From a checkpoint of a small CTC audio transcriber.
Model: 6.71M parameters, waveform 16khz input, arch transformer, norm layernorm, activation quick_gelu, width 192.
Training: adamw at rate 0.0012, 7900 steps, batches of 64.
Data: trained on read English sentences (LibriTTS-R), 15625 training examples, 32.4 epochs.
Rows from block 6, named by matrix and row number. Rows with one number belong to one neuron. Each number is 500 + 25 x the weight over its row's rms, rounded and kept within 0 to 999. All counts start at 0. Numbers have three digits each. After the name is the row's rms in percent of the matrix's.
# fc1: MLP up (model.blocks.6.mlp.fc1.weight, 768x192), inputs 0-95
# fc2: MLP down (model.blocks.6.mlp.fc2.weight, 192x768, transposed), outputs 0-95
fc1.174 094:480446550503452475545495507513533475515511504490505521502511508521491527525535506500488500514498431512513516474509512499490495479494436530496548479534569437521496500489519505474500518502511494522468495491490492498505512517489507499522461517470522504482508459482445494455484500487516509506
fc1.175 088:517507546473531448495469500505514506482505477498532537473537501510505463502528489461462512515495502493474558445470497508534520516488486543494555521495524510522512538507481498497528496519495461462492485516509543473469461453518475531472520506509483465518513483470496526491459502474519464480
fc1.176 110:481502494486497496498530465523513437484506486510525536498535516517461529516508511508498502491538448456479498510491522497480529498507506535523508562538477509516578497494508552474490488500490475472500516497513523541496520551468496455502512495496514473556501493501430494494548469463502490539
fc1.177 095:529491499495492470498432487518511528480513492520505483513544473484506464504501507543492520526494518509515501482460511503483491499455482498497510475533520490507523510489507473533544465509517497448489522475465517487525498490540515509486583538523467505517495505513520507486499537484509454522
fc1.178 101:474445526512462549523526506486520508517490502517491509502506552513435518527514530528481481525527456475515542467480529519444516514484471533494464519532518527505538494519519517501495467456497494554477466468506499518555476540485536476461509511537526493496500503511512497512510464493500518529
fc1.179 117:496491536444483522519516506511517508503505505511477517446497498509492458514530475511497502523488488472496436483479520515499515518475486522537499514505495484529510497495512485497531507514479466480493530509473546551525463523517493540464496536509494488510480473501529506487500491490528476463
fc1.180 098:507440521511506516483481537493514493487531520555528519492502586485472508509509504547462490498476447475494495478447529540498465503487467502497515506530529534515522525518468482510502447465516484494499447473501490487481481484487525516456511501495479484497545499477503546460513491492479517491
fc1.181 102:526506496511543540476511495512467500511530499505529491512468499505480518515530492493486483513550481478530479503507517509495527507483518539552497573511503492509535528556493495478490438501494505479521479502477517518542508544469484459508534519491513468535451527498499494503501523460484463535
fc1.182 094:494490494497457465549461495535489494479481481495499516460519494558498499496480519502500498561541509484517488482482514509451483481489473510469527476551502535520526527458538543505515482473464499549471498511482484485476493525460483462497511501518515495526480498483482522537513489471510514549
fc1.185 102:492506548507486521498420495547502509490537493521519470486550500519460471517500478499474511510508494504535491454482499526495499496425467493484528522538508540499539518504494485504509491499499454525486512482458499475541480478492499567515525524517483493530532487556500521497488489478543498503
fc1.186 091:504482488525503504516519519483468487499516473483532443484515520529497507515515459506472498491483467467517488516516496525486477510514510504528502557526485526482502514526460467506518461466483498494506520498507510503473469491497491539513529496489467496549466503519499510556516492499498512518
fc1.187 098:491483577479461508529524533504481506445499503512486529478499553530471480494473485530496505507523484484515476472488559512496542492512519501581515499502487489532509488489483500494491524464501463504529506485492507532478454510516557492461497509511462465527488477522506515497533469488549515464
fc1.189 103:546501466529518506494510479508465502482514505552536490528539508508488528507541487534498502533461506454486510512461497550509474510474527494490500519508529512499500526531519490478534445478534502434491449514506507492460506517487509489496536480494474515555552500478496519543512471445478482532
fc1.190 109:507458500471511523467543512520523478433527522570572529490488536487487482494501526503499536524505496468513504514397534560467492532495533505511486555491487497503487522499513518506490488465496509517507471493494536502505541505489534495464502481499501487497500501484503527499496533503506484499
fc1.192 095:484487502458511493479470492486486456500524480503519510505533480529497522507502490486489516541525493458525542508495527495493530465518492504505497564522504451532494472478486529495474492432465497545502503511488510526481494536462529479497516528515529494563496501481493511493537532492531491490
fc1.193 105:484457500476504536482533507532519481464476513558551500524472509517524507516511521508459513516506489503547513480412524536445483497507487502505479513517514486545499538511482489526499474490520504513511487481489481493498531529499481476477512487525508495482500523480501516539503503498511521505
fc1.194 098:506464562492498516426524540479468485513483539538503529519574495482483552489498484491470485480535461441536489477484509527480514508524432503505474520532538512525508520511499479492486488479473500501527493469492521530520509527495477529483514517494465476499504538501511509480525489485458505509
fc1.195 094:462493531503499494511510511551502513490500492516518510483541501511504506500502495514473480496494481496515502490499512502469509488437497487523549543547473467489514511521529474474544498495431453440552503482459520553522478502492525506490513513532461485565466476560495514519494523496528496517
fc1.196 094:474503552488489442502474553550486509475471527504507535475525526496506514525524469479480504533516494488520503467472513512528492511496464483556512505510497474508479514514514474505548474483480436471536501485482532502474497474504477536505507532504468504559503484511481546493528499485516504514
fc1.197 087:503492518479543472480453500524522507494473496560537543500519522461470569508507524505489480530529504489531507488439550509482526478511516500513493482538497468519486509501505537523518491502504475487499493468513496499479539482463463489481490497528467523527514490525458527510501521502516519458
fc1.198 093:450488496501537496561445503500472489456526514544528506496531552502495535499502533531443501508534468501521550480444487504472499499512518551497491492539482521469563490515507533500499485457488461470498501477496488499476515502490485480530486514540516463516509524513471548572526477463481524503
fc1.199 108:460459551507486523527464552519488496489512503508505496451521544472467491514518464533453501507495481525518486508487520514470480465523495498527524498538536453523502535499518488485542493493468470520556484479489510497516532493494538504519512490488496504490517501515450552455496520471516525489
fc1.200 120:504443483494504511506512492504490500452543480512510509493493540503479462520487524502500542502505520472486526457463512574449484526475491501497495523495518521517512495467470504510522512491491491519484484477498502483533493560494539522463513497537500510492504496503548508529545483478525502464
fc1.202 103:506501506468574503482518489485477432480534500500513458492490486490527506509515495531493535584543498441488509510494518503500447490470489516543511512500472476543497493498487527517536488489496495538474501508450563459482525520484549521449511516494523490538485474505535507489507504465516482500
fc1.203 089:508466520477481481479520526492515470504538518487508471543520481526482507514590483513486506505478484484495514484497505498515483512525470524447478491484556498525459507460530447516519480496488530509464512513494482465496479550513514501481492478500530511491487506484581502507504509453498496470
fc1.206 102:522483486524520549495472519517470500494506531594515480513463564497443502499529488519450487524506483496486514485454527519484478491482533515509488481517506513504530522523486486486518455493514479463487484467484466482491482520488543493488522533510495511484521504479521560515500499486481507504
fc1.207 063:514468554488473524445527489493494466514526498505497493508460535454491500518499548548491483467514495513456425554515517510510465492504517562529483500521496534472479492518485535515493514503492491467500469493485492468494485520492535510469522511516448510492515503537478506478538462447509516506
fc1.209 103:473483532488483482484497504567515512448478517512505488460528495505500509503505520536464494531527486507521499479480525519426505505435460524500517533573523489539526522483515481501527509484455507528512508493486513512522467543463478522472532489547481482508499497512514494505524498493481502540
fc1.210 093:487490539519507472544515528496449500515489457496481532479491506512455485519477488463491485507530500495508501526495513516469530530497492492513503497522527535522491548482494509449520501454497481473513482550506496559527513497492470483517476491494488543506518482534498515530505519479558521533
fc1.211 109:523492516489490509509432549521490498456515502527531491451522532499521478510544450510467505515501491478498475470452521532493474524461522500500504508525487468506553522516495436503528480516487469473516520497494535494468486516494516547456579515520517462521473473532510538550512504484506483485
fc1.213 098:490486506509474521525509527480479492486594498520508524526538487447502525497512527491468502528502487506503473501484494515442493514496468528486481522533518467513505552483535482491478476458472514529510468515463518502489512565468490523530570502515496505482490536496483518522527507479488493532
fc1.214 103:495508493482549506480499529518478479497528514533508551501488514491499538490498471473469506557507483458522551488470509533509504518503490494471485566510488523540533523516543511481499459470511496493497483501481498480471547531443454475522469498498523506574529522482456506488510496470496497511
fc1.215 095:500441507516507533503478490470499488507545527496512532469511540500480464523551496521464484508488430497503516503475535509493517479439495534484500515505502495552529509519506474496522485507499490519488478483489509500495468547447480493499537533501544506459497498494449517514503491491513493511
fc1.216 092:509520484464572458468545493495519501523519456498496509488525467530508524489510531493485500516519491474477545526503508494504519484462481510526470518498493476553517512502518468445509495500511508466509469540457548510511528547516471475487498506509527520511496488505509491515468528480509451507
fc1.217 084:499485515500485471517458536510508506516513471479491510447514479456496508511507506501488491553540501519499492485508489480456498474473476535492503520550529497524509530477539485475497515483435519528517486495470502510508515519461471498532566502530518506494444515511497497557536512504502497523
fc1.218 099:495482528481504467490515514552506477485495502498507453467517516539519471517542483502481512497493467491493484513510559510473508475518504536515489484519512438504500519465492480511490515478464457414521523501514546561491481516487509496477523497461515463496459451519516495527502550488532486506
fc1.219 104:523524505506518489474503554516491522506490489498506476513506489542458473566471487488503481499531473494506487511518506502510477491481534518530479519486471504499565535501462520475501474463515466486503487523473544535526458475527500500474474522479475513557463470521500509449517486507508449531
fc1.221 113:502510515466449507501462490526483476509518484493526504491536489522503498505516476488511543559496507470502511518473503512510512479508525502501488512483461508536538518463534493502528489478539497530511486508474532483481503504482503523478496507531539477513532469487503539544526529474504452489
fc1.223 101:503501523515527493482474541518472490489508470501546447529490488530465514518484470502447467495512494496473497490499498506508500504467462526545521514536527481525516518515438474489496450504507491509521472490485481518508500487519488527542504532509497510499506504523505533503505518445486503502
fc1.224 092:529481486467562522437525530485526475494476512539525497509497517521462538495531489517445503489477466462532576469493522516469476495509478541515469493490558535514529496511477481498516457525521494472438504496491495497507470512509460488476496518485523496489522493495542496468486469489510506512
fc1.225 086:497492480511568461472520547515451480470473493505586486474502519487524539500496506536490507476490489469479571477494498506460447518511511496458458525519560519487500522518481526508532461531488515487515471507494495472497539493463503471503478499486490498521510532523472518523472507502494510506
fc1.226 101:446510536474487491505507463541522471463469450526518483507567503570499494530486497514507520487534478455509468477483508503460508490462501501533490532542542506525572525457508505502505505506472496522537502509518514514543504518499507504463507479525531514481543463515503492504509526469523484510
fc1.227 099:463487514463514520506521496532478477495505517512522499468528515529512510508569484481494509501520477512545543506498523497518489484472506529492524528526501462495518501504484454524539511481468416448501522477505529540477482497485491502516488522482535488556477458536514516546501553486512501471
fc1.228 091:510485453505548534484482499538456482503472489491543488467479491481502499502521501506455505515493501504484540511495521495497452486493519560506459509499478460510534513498503491488540500505511461507512505493473495478465523520461505469499494529506492510510494503491486512489457510489508470486
fc1.229 097:498480523473500537521482512474480472496564485514527472496510506444506558499541508529432481499505487506506514490501537514466493477493487566512502515558498449508538484527494484500528476486474492459510525458445499519513510539473523491468522555511459471515507536492469518536478499474471513471
fc1.231 090:471483484480576495538491502525497482520536504491553479500502504483537495517511544525440486520469482527500498508505530504506501484427480506509481500513535489499542515497494471503564492502452472460510515502489502498471530487478522557496483505503516493473518495574517489499456535497498505489
fc1.232 106:481513516490488505497476486535497514473508450486533473480534481536505505513491503521487522501508451500454535499498486526484508509433494505501487546503501484501525521466515455485516498491481478538537520525506523517507484522520490516443546484561513456507500505527498498550529496494526473507
fc1.233 092:489478469470513485519526552535476514496490490505526441498484525538492491504529514535500493488496486502483433512507558527482517491504503471531493489491478454495510506503507487465518502542508510470526519499479499495519552482468494470493513513479524506499532458497522516520478542477534498498
fc1.234 106:506486507514506513486502485536481456492465508512575477463505539529469464516504472514491507513487471450512488521476502501448501488519523541556506543514503487500531521537485516504520441487513447528517456477508525445455481472468528533460526479484499463547490482504508546488481539483511492511
fc1.236 098:525509495488507480480503467528504485498505469489525510481571473552468528485501545479516510521531504500466487548519521502477552485438468520563507522533513464467542500517522472487488497516534512449517485523496490555512507515444465461514528509522500519523526468558481496526500521460512502498
fc1.237 088:523489469517470510519512504529509509485485497541518495525507479542477542522518530511459494499482465496480481457473533511503528514479473510504513501483562469509539524466485472506525455532502481500493488497505492498522514528509485441501513512510512509530564479493504512483499477460496509505
fc1.238 102:504514519504479482501439518510476502495473502511525501492522508498488507505498513527446463519517504483520470430499489505506480501478499489514484534498504514518548545492476530490519470482497492502478500497437509476492479473508488495465538526569475454527525508505472506471506484511535509519
fc1.239 090:512495488485500498467548510523506476528491455517518490523516494542499498505487508451531503528535488511484536524483491527478482481501464508459490525497543549545535570512496472509507467479515513503496466512472481463571512515499479457506502488480529532495524492452496536452499502480487478525
fc1.240 095:507490506465505473443505477501508446464515474497509500500569499482491512500491532478512519543537519481492496537478537517504494489491511513483462515546510457467477497460514549493502500472471510506494473506508507506545535562416500468505546483502532521525525525546520496534509522460515487498
fc1.242 103:465510484472514482501508480505460495504484459490526477523497480520532528534489484524450527529504496456488522533501510511499530491516508506545462504512496486487550518488495501485515504501500504476528508509487549487486509503504507486436524513534499484494545499510478488529501534489557510493
fc1.244 112:512480495487530520536480527524484519508550497486517483490507499497485478493509517502480493520481486523496487523476520510474527490478494527495508492500492482534507513467484460467553489476465471465512509497473515507507506495512512502528504518535503528483499491501538564497469576484506491514
fc1.245 116:490478524489470505541531503505499532460521469510492534478500520527455505522497505493515530480504470493495510505478548549451484509489513495515492489511499485482495500459458515461543497434486463512519494488508497515520499545496543487476497496510475524535517468546513539579525501470513521473
fc1.246 096:491500537473480463502525488539487492472502490530488484467564494521478480500515504510464493504572489495500473486470519511442547504504462538534494514545503505491493538462497480516529487487467493465521511490479502485534497503533489518481507507521464486547509493507539500544481509436529519518
fc1.248 087:505488474451528539473515499493482473506536498538506508488507509487468538521495498536515521490525482478449545496474537508499514506495501556533490533483507487590540510468457518493507480491514479484491477496440538489525503537503496491471518553502505480530493509469499490455534479481526476508
fc1.249 104:516452514511488501510486552489519506447545493533513545494514549495471506504506521526469498524483469505488517472433541554464491525477473484500502526501522506541495521500519490477517437443498510534478460492490514479510526531473528504474491484514491524487527504500519552494495491491492525473
fc1.250 115:475515529497487489504520509565494494466495498528519504495519505548490481524525468513492509513541459498514518455469503521495465520430478501492494563518513512498522568477511499507509479466478474535509497514510521503528493541512495507467489475517533448566492497484484526456541493480490471540
fc1.251 098:478510496503509499511478518514442499506530526524537491487470512476487504502508508480478495561477514519499501537475508504502475481478528475527504509497478483511518543518532504491531485480511472506540464490424544508469508513471540492492531527477485505500501496510476551498484558487493457503
fc1.253 087:517445532502497523501473542506519530482529524550524546505522572471487495509510467532469479490477458510506533492418520534498506490485462450503523497516492517514474495507493451524518453472489495517500494467479500498522523505470494516464474504513482516516518501517483528507510503515511507474
fc1.254 085:477441513496492525494421530523486483500526519550512495489524566524463511508509534516486493511491490524513467497464517508491495493496514528542521492517466491500502506544477488512493444493511476500544482476442473480506494484501543519462533536482499524497505489486466546502501543470481502509
fc1.255 099:492504531472499480528544511546498527464511497497521506471494503539496506521532457515439497514527455509518496493498507507423532492488463550492484529523482492505531545474540515498541525502457472499512518525516513555486489522477450538479485485504518481524476479533483508514510514488497509506
fc1.256 103:536495506509533472489469503501510492504537490518519460477493505491508477574527487521478504523514481487499479511497498510499489490432501533506536481498502466523493529503449463480565506503480497526519484506461546490534517498461474528491545525489537514501489467499491511476496534498524450525
fc1.257 100:461477555468487506532541520526486474468516521493493478468481508492518476522543483507467512524512460495502489521489528505447508495478511544505487520513488465552475510500492498515523502459445504503530525510490480523480473549470479515482496492494505511489458504526519512506515526464512495507
fc1.258 097:501505514442499483456506541484513440488510509508516476489495493506489495510535491497461492512508484513465488524479516502477491472509494524538493501525477469501504524487515485526516504498469487484503544480443528494508501541501478528471555544528497499502478488560501512511476521473506511480
fc2.174 095:514564494511483472482538519487514480469494462492495509498499503494495575440461452504497496431495496476481498491483434498498481503498531521549507554510489564508501512508503492494490469530480521534541497495510526489508442486515500524526493496524487487496481569498480481527496502522476506550
fc2.175 079:484529472473506463478508506538524510511508498507498540499503461481503500492459532515499507506550462540484518485486483523497511454483470538457434485475474488549560506484477513492488514472498512517485527505460468494501535529504467481524474462542512527472542509518494505498516465541488486546
fc2.176 125:492462505526460482527508529454478523524480507484459474493520498478495472494471479490446457483507526504485480480517491495477511492562516451489496440492512508565500520485546515462503504470481522541474476516466497527506532556537524511495522489507512497450514505499508494515511464491458509496
fc2.177 100:511509520513540478475468509448533515570542513468520492490502474461524478505474481455505490445486516490500473499508487496484536480530479462492474462512501532554493537531536475513499504499455489444442496519497483525495490509505490521500526526518435493513499500503493494535509465499487464499
fc2.178 097:537475491520506498524499492452517522535503500460498480506503500482509442534501548471498484509493545518501468515522518500557474532498527435502498429507507451510450492513547478477513526500470512485476485513515511547499468508520511524488540522508463506467473433525507467529495482500511479457
fc2.179 128:533520500468526482430492497477558487504487506518504499522471472491490503491485506488505481514513497531481456502489509493524492497552464494468449498475541481520537512509477491513487455505483523465468520529449496458473507480501483492513544510511528506469532517469471510422527497535511518492
fc2.180 093:469505486489525494524493473491448509479482482482500513465528475516545481498487569485518512499511503551514540430520523494543532498505540496481484505470498490508509474480541550492470517490450497514475501513497504528512513496485503513507496489507473476509527476534512455502497508548541480481
fc2.181 104:506488489519524511566488484506476458512497501481531493503527522519501449545479517515526487491476438544513496500536515466504531525506557485512512502512486464477492472523518493484474531495485527508509452494472507509490487461495513506533504498468512468457452480499468469479521559509514472498
fc2.182 090:484504493494500454493511488504562488505447468496542496483528478520528512505516456472508479480499497488492506525503488458514481519571495489487513508525532504472523490523457521529479500529472499500523532464484495499501501500475501486535522535511526461478497502471478489550488504470483502518
fc2.185 088:509502511494528481480512447500546493491519480473505515516476488505548482523533463486540536483491491498511509494512463485495495499505474463529483455514491496537486518511482507502509490479500505489451488521502480464490470502509508522522507494558505486515532492449535501479469491485497505492
fc2.186 089:487471537483488508530499513474480534495503498485510517491458502484517493503491488508491485504466502532455527509527511526500495511492481441487519468475503518563452481510506486513499521523489522510510493488505508556502491527523554505477434508519494496487545501483492483489510514511511494433
fc2.187 101:515492465475496509489434477497532517502512496505534483492482464529519547498548552533488502492461471494479515475504478512488496488466491547463496487522482511458519498510483522537511517492500471452470590478511505473539508492496499505484503524528482483534435537498486490541517489478479479476
fc2.189 092:476498528530528502466517504526506518442496484502494499457495508473515466522503516497494532519519497473494521471492464512468515563534527480478510503487514494503511518498547534468508500506498501487513510514516541501449503497499508541498535458518493469501493520519509493517501501486515474483
fc2.190 110:476498462504511487503502497507488487490492532495490515479511484518513469491477605509494508495517505515502536465495485479475533488486484538433459521498472506524520507505521518488489496472458497562507515499517484485510532496470482512485489460514526476497530519494497498498510515557502493528
fc2.192 090:542554470470498504440505513479480520509526549492501501515471477528463501492483434481493514494505522452499524520492510502555476491474507489483471529474476519508506505478476526502475479506491473527484497502509497516449516526463458537475498524502514507543444519541496514472500438499487495487
fc2.193 095:538491474525493482511472510482513516509497554507481492462512522521490446468492532518464490527516575454508437500481508534467506505477511520487479496487452529536492527532467494474494480457511510544488494505528499505485501499496486509499521437528505486513531505506526519519530479553451496523
fc2.194 096:484491478452508526506473502493495486483516519501482510465483479454524519493532503470508541507468528493485509507477499536519482521548455458470520484505492480498477530517481532477540505480459450485504548504494539494523515497532527525500520496497453466516515511522477538512512497486523490469
fc2.195 091:476501536495505519486527491504517492461501525509482531497484481513521553485489497498509506511503495477487463498485481521509517519537454493494533497508509518569472490536513478508497477504471520530511509492475503434518513549533497472509510495530549484469554533433525499461545499476478485494
fc2.196 091:490495532550534495477530523501502517485487505516502512474484532519489513494477489461518474511507495483505473491472485513491462530510462475480528498533563534561463529495495519487495481493518506537494475496502504474488479529484485502562479502500502507516524491458495522476520483483473494546
fc2.197 080:488515496528510518495533486504502519500487520500488503500469508446473468500516524495486489516577521481495521500495514501499536488495491504471458477500505551523503513508520498518524500512465489496495464512529520506468550489449476477528474467498506474474516472515485490507558491523485488510
fc2.198 095:523475462496523493504459523474535502485502502500479454490523542453523502545555506518469515515506513514576514498511531522530462508519540475461486458503480495456474497538509509508509532479518495498467507529476486448450461471543495502494507469496525495500439461514486502500492516478499499457
fc2.199 094:508529486477443479570541505455508498511482492496483479469481514525513500472493473515542508497493471548477493523513510481501556472510537478540535519503482518484500501485526528502483541525528476489468507498487537508534475485529523475497463500496496512463505506459485483508476501498488523504
fc2.200 111:494464446511510523539522503475468510531510476492460512497480536480475508511481599494503474490533484520487486473518502486504514520517521485487516520519460504495500449505498503471503526523474515509497499458489511526546486474517525513518488506488466502476520511515510483514484485545479484505
fc2.202 107:506483524518525528457506500489492491526534568457473500527532502465507495478466490452469502480485547495527486501538502493526509493532518462483466468469499516516475477500519512499476521487454541525503478524517514507460477554457460522478491457477486500485499552562537488530505463526474496502
fc2.203 092:512512503502506496483494505485465481485490531500505546478465499458479509534486518545488508527567488489489476545498506503505541501515479507515490521534476570481520492498449514483507501562487491444492459477501509538484533466507495488502491498505452510489522536499467523446488481527519561524
fc2.206 103:480511508509526479476547500482475550514453456457475527508512468529506511518498523449510515483523504514507503509562537505508534519506541480511520500474521474507499484486538528453455514504492524500507494538528521528521512499499496512513479497523508459515506472522507440474477528476545484471
fc2.207 059:492502492507509462514495452514487481508508487485495523535524485477551519513461522472506516441504486509513546513515471517540463476524489489465461466527471504522513477507539487521520477469508492506485489508525481489481481526501519495543485493459484501500507488479479502509452526508486510541
fc2.209 115:491483572519480465450511491544515494496507498492484476462524476500522470505469474491484485498488506470502481507509496463500457504482469477504520525533549501526479512447458447522480489507470497545511527517522483509501511532479467500518515490513504473503505475489501483525528469499484523556
fc2.210 099:485515492514502552486534520526515516500497512501503500481502511486522440483526443478531506519469512479520481494490494497491459528497507501484505515469494441487513519497543499516496508521471533508494506524493530514473501520451481509530510462497520457519454501507518490493519481511492466509
fc2.211 113:494489538511455502532467519522496489440516466511509527467519506511490556513494491512543536528499509493473483536463499497491527511477515518533548520589528484487527505468492511474523507517468487480500482480527517502525532513473510476494533537542493478526467492481503537466513522464529542503
fc2.213 096:525500509512498524471506498497531486500511549482505538472500467521481488506474486452515471480495510467472485532498518499507467516541466496462522476515519533519509480522453513468488495551496506493479496486515540478480490543489474496482531499465470491498516481532505478510518416503438506544
fc2.214 105:457508507497514492498471473555502532481498489521528484543489515499510497508501485560480491512489525514501530527473479492462503492470523501537492499494478486459505514451499539526509507507519518457535482518505455527456516506481466509537476483537472504517463515485492487484496567491504523494
fc2.215 101:492482578506494508501536501516517539512511487508475547500513487512491555509501542483459466482491469487497451476510490505509531510514451498535549497520536535515523486504506506489467502506476522505496450464474481524504530515492505460528502511511505477480517543491473499509497446487518552504
fc2.216 086:511487508531505495482510506472475491513490495503468499519550491477516477505474467530476487473501514489498485497519517510529464516541486471503502478411548501496499502478492497505464519531487532544510483514476476472494500495526463541496492473466526526476542527515535482497465467530449549504
fc2.217 076:513486517485495547518519456485548496490520479489525539492477539493486512493546473511525497438474480507499555495491501488494469511467506527527510496497484514530532468497502505499487497500519499519493506508518489509534507543481507474490498503527495505496533520459487493485449510455512505471
fc2.218 091:521498512477497519505473517529491458498521532527486510517496513502475537541473475489524488485511489513520461525487503511541507497510510507524475510482478462517499502509497500497490523519494480498432510490501513517488476506481480509525482498488522494528452456503479508431554538506526502509
fc2.219 095:475486539504507519496502470486528494478496506491512501526560496495545527482503519516503497473527487548500558464501498488477517488471469529456455487516520497523505484513525465527531505491470555490521509466497484464500471510491479498488515479543508516456488547454493492508477519501520532484
fc2.221 123:472491539473490493490525484527484488501515502506509499431469492491475467490487548504525474496502503524452462513498526494494536485487493526496532507504498484550532477515549484522488524558481507526479521494468534510528477521487500456494482519505517489481516485492454512504512467514512495483
fc2.223 097:480530525480487532544513564521444549523460498505481516478475522530500498479482477468480466500482526504516479558481496521478505529504484496527490523513496531496533526491541530482513514516514481473493449498489498550468532483495479490533485474489481492526497523504480511458510462509485511546
fc2.224 095:507543460479485518517501522508494486479503463490532505490458490551465490491499527523495515519507467506454495486501477496450531444511493545512515532511452512509547473505502497540513489534509478512545530459507516461524511470487519466488512498508482530502566491444488510513501523524482522514
fc2.225 082:488503537520489406516515509507555505521523475495512507518513477460533474493510476512515499461506481502442463515493472488541546498526464471535520467483499500497462519494487492479468504474463510547519504515512506477511550490515537525497472496487530490497489492487511511497533531447445516512
fc2.226 110:498473504551448462484472533486532504524477533520447478511542527491473502494489472532492471480524540503516508509496496486491468500491451473447507460512540525483462525486472488543513508511467488507509505493493460495503475488522500509509518495467472525531509467519484540485498476506476529518
fc2.227 115:503527504483481463477494508454527484513507529494487473497492509538521490503497435504476500502504504475533496526489512482537483490528507509493422442532518490486483541462513461540531505492472511483470533495500509472504491510498457531513538525484496507499478457522509502522514560502487523501
fc2.228 082:465500498500510503480523438511497479489496489494472503531545492473489505484513529516496483483499499503500487456534485462532521504456468458537443523444479499484478507489481506495517470495479525500536506530508478489503490517494482504489449489525529525526517489498496490471489486508525480491
fc2.229 094:552461460525495509465486476478511510536500509520523450503491487495482499509544539521476438490500531470501461482501512523472464500542432528464489434491520521494473525519484498532526490505468494548525499479495494493488516469502497518491544493517511465475503489525533537553476505492489513491
fc2.231 095:498541471501468463508501483497533494486482496520478476493486538521475509485469495480522504468535466544484523485493467500475495494540512510478507496512467465505489508447465535497508493492493478495495534508515490497467505493511489531507492512500529537491458462483458481482508488506508530528
fc2.232 111:519482526523490501482545465499505488522489573487485473538498483483491515497522493488505505489499534520530493495513511489530470497511470505501469465458512527434463487475504498525487489495481538526479490518534497479498530532498494514468534470455487503468513506508497499510480503465468516509
fc2.233 088:449456502507526469511523484502546487513473497507474484532467513492499477517497524501509476538572502530541544487497539488490507485505505520486503436488523487460470520506481522527510506495469482465465473484472473516485441487521472465562453512525545495459453448457476512472501522494490503501
fc2.234 106:465494493506454502513487489511462504535501459519456503514485487517468559503500470470511510487526501485518534499482481468476501461503497538504521510523502511494470503448484542491497499467539489526451519527513463528538515522515506474512505526542512525491495496513493539536531491502570523495
fc2.236 101:533541471494445454557523538489462475515500497506476511514453474497532488507505473446542526495484542502495496508506483526554500496475519515497514518454475523489458482501481515444478516471487508469469478510524505543485444516544498506491510470486472495536474480492495523511510470471474481495
fc2.237 088:448495485468512505517491539488508535498492489483490476542500471521490489509508504532490481490476525492513519477481467495515499460507498518487499500522474467495503505471527496524523479496466491518525515486533487541518455511470477472531459495492465527530422496498516484508487503507525543505
fc2.238 093:469534544512516519524492467462493528466530493488500519498505502475534486526493444492521522474527470533480506495500457486470520502469485498524515473490497514539516482465498519511513522524467503471486470503473489531465514520475494539499480499508474520460541550502454500469478509475489513460
fc2.239 088:487485490488505510505499484519532537496465486524515508491489508456483531513485525520497472497501448496509483520494508516466541515529510496510530484533499495513515493521478525515510529487524490453516493482495492499500503453493466436553474504528507523466485514456478498523502516525532494491
fc2.240 091:538496500497484483441506472498525498500475508528519520545493479523491512490509538504517524497456483473481444483472494533528514494475478522524474474522489500476455505477503516535469495489542517489532503494535502483491464488495524523475531472500504511519495488517497540488474528465503508488
fc2.242 099:496498476500470555465508499495490500513469545509533440523505503490513515494466456502469500489450528465523501514499487470490500467501451502510485497491506551475478503463508488519491476514545504548492535526511493490487535521483462531493526494474534523464525508441494503515455460543523508527
fc2.244 123:468520480504498529527483475496456500484469479516530462533482491550512535464510499515488483518459507506518485513506482491483480488534474457512508471516536522456487486482505508542516510513539507526529486475497479439491498458528514449527502456526505503466508510472499512474502556525511533477
fc2.245 124:518509423474515544520508502514489509525508498519525486461479488513480524509531562496507491478533483517461518510490491506466487492455467510509531555498472486463546492526471522466486480502503465495532523489459521486531535456497519534482504503489468513515491496532483519486457465484479498522
fc2.246 094:504475519484487559495474490520520486466508504548480524492457518481455460501503517481516506498459509500535459459461525530531449474491494498510509505531493503527482520503476507532515478485468474502462511434507484558535473531498518475503484540480479511506487494481501506500515468474513517522
fc2.248 087:499479490512504530487503543537495496479524560536447511496547492507483476453514455532495472525476459491501402451502503544509466519560474495489538433458457507486491485506535471505449508509426504522482514499516482477536467503506532516498511484489530496513494471524531520503526496486491505493
fc2.249 103:480513475500485515489515528507479497502475514508462514532504505502512461496492570502498525502527528492506541470493506493513508471491535501444441509501504506529481489471565503475487516496494506540511493502507508500529504497486463526534471493522525512479537515491510481477531488575523479495
fc2.250 121:465480522561536496494524482520485515524453494483464478503489512517504494540507492506486483462501462503549480480528547488533505526499500461508494470474499517478474499485530491486511492567489510486492485509504496534487455505560481476483476513439487464481507499536480500484470488488475490487
fc2.251 100:484506509501515471467510489507507503488487510522486499528442506467509474496495473549519501486493522476491498503461485503545518486531547447482446466511514520528483488499545492504504510506495508494511483507490463501508515511504464517512472523514497521464527528508505503544580507532505506464
fc2.253 089:480510464506508506510528486486445485474492534505473512499533481466508468504507597513509527510517527518501559468518519505496512497504506496427458494477497529537498496489542492480496508495438526551481483501513492509522524492497518520510503470491473489496508516532514487492495488558519484491
fc2.254 092:496531532517476464506557506483506516512502454527473494462464510480453506508478482480545535500528473496478474503458486517494500506483506507482498543519513523537495531469492513517508528483499463524493485501499521513515479502455507538491493530520518480523486492494490557508528482497527459515
fc2.255 095:512497471498493502556470501523494510465533508504488483479483535483476478487462508502483497516464495494469442492501460510501468448480487506493525507528507478517508495516501560485524481455468461519494519479465532460549485488491514514528497501520535506506522482497523528515546539504525490534
fc2.256 106:505533538527503496497521487540510480507499493521498508463547491527493460544500524475495487516497503494453427527483474522501555505530466461510506540504504539518509526508461498467493459497485508469512476527466519497528513484500502513500518507485492487529585503466507519466498493508456513552
fc2.257 091:521525487459515520483463493469486474530499504477512476517498524499500474565496517502516497494482481495492480522508494505548500475485507514491474475533481472505515471544484489540518504520552454471466507483508507474485464449520501526498501528493486536506471455534463504483505505546540514459
fc2.258 088:534527489549546498533496483482466533471478443502508497472519505488461514512472502495529492485519495485480463478503483510494494528533518487530506511471536440491523476506510500494506514534522505504518495499486533504534502475528489484522496475510479506482491525490518488554505487521484471488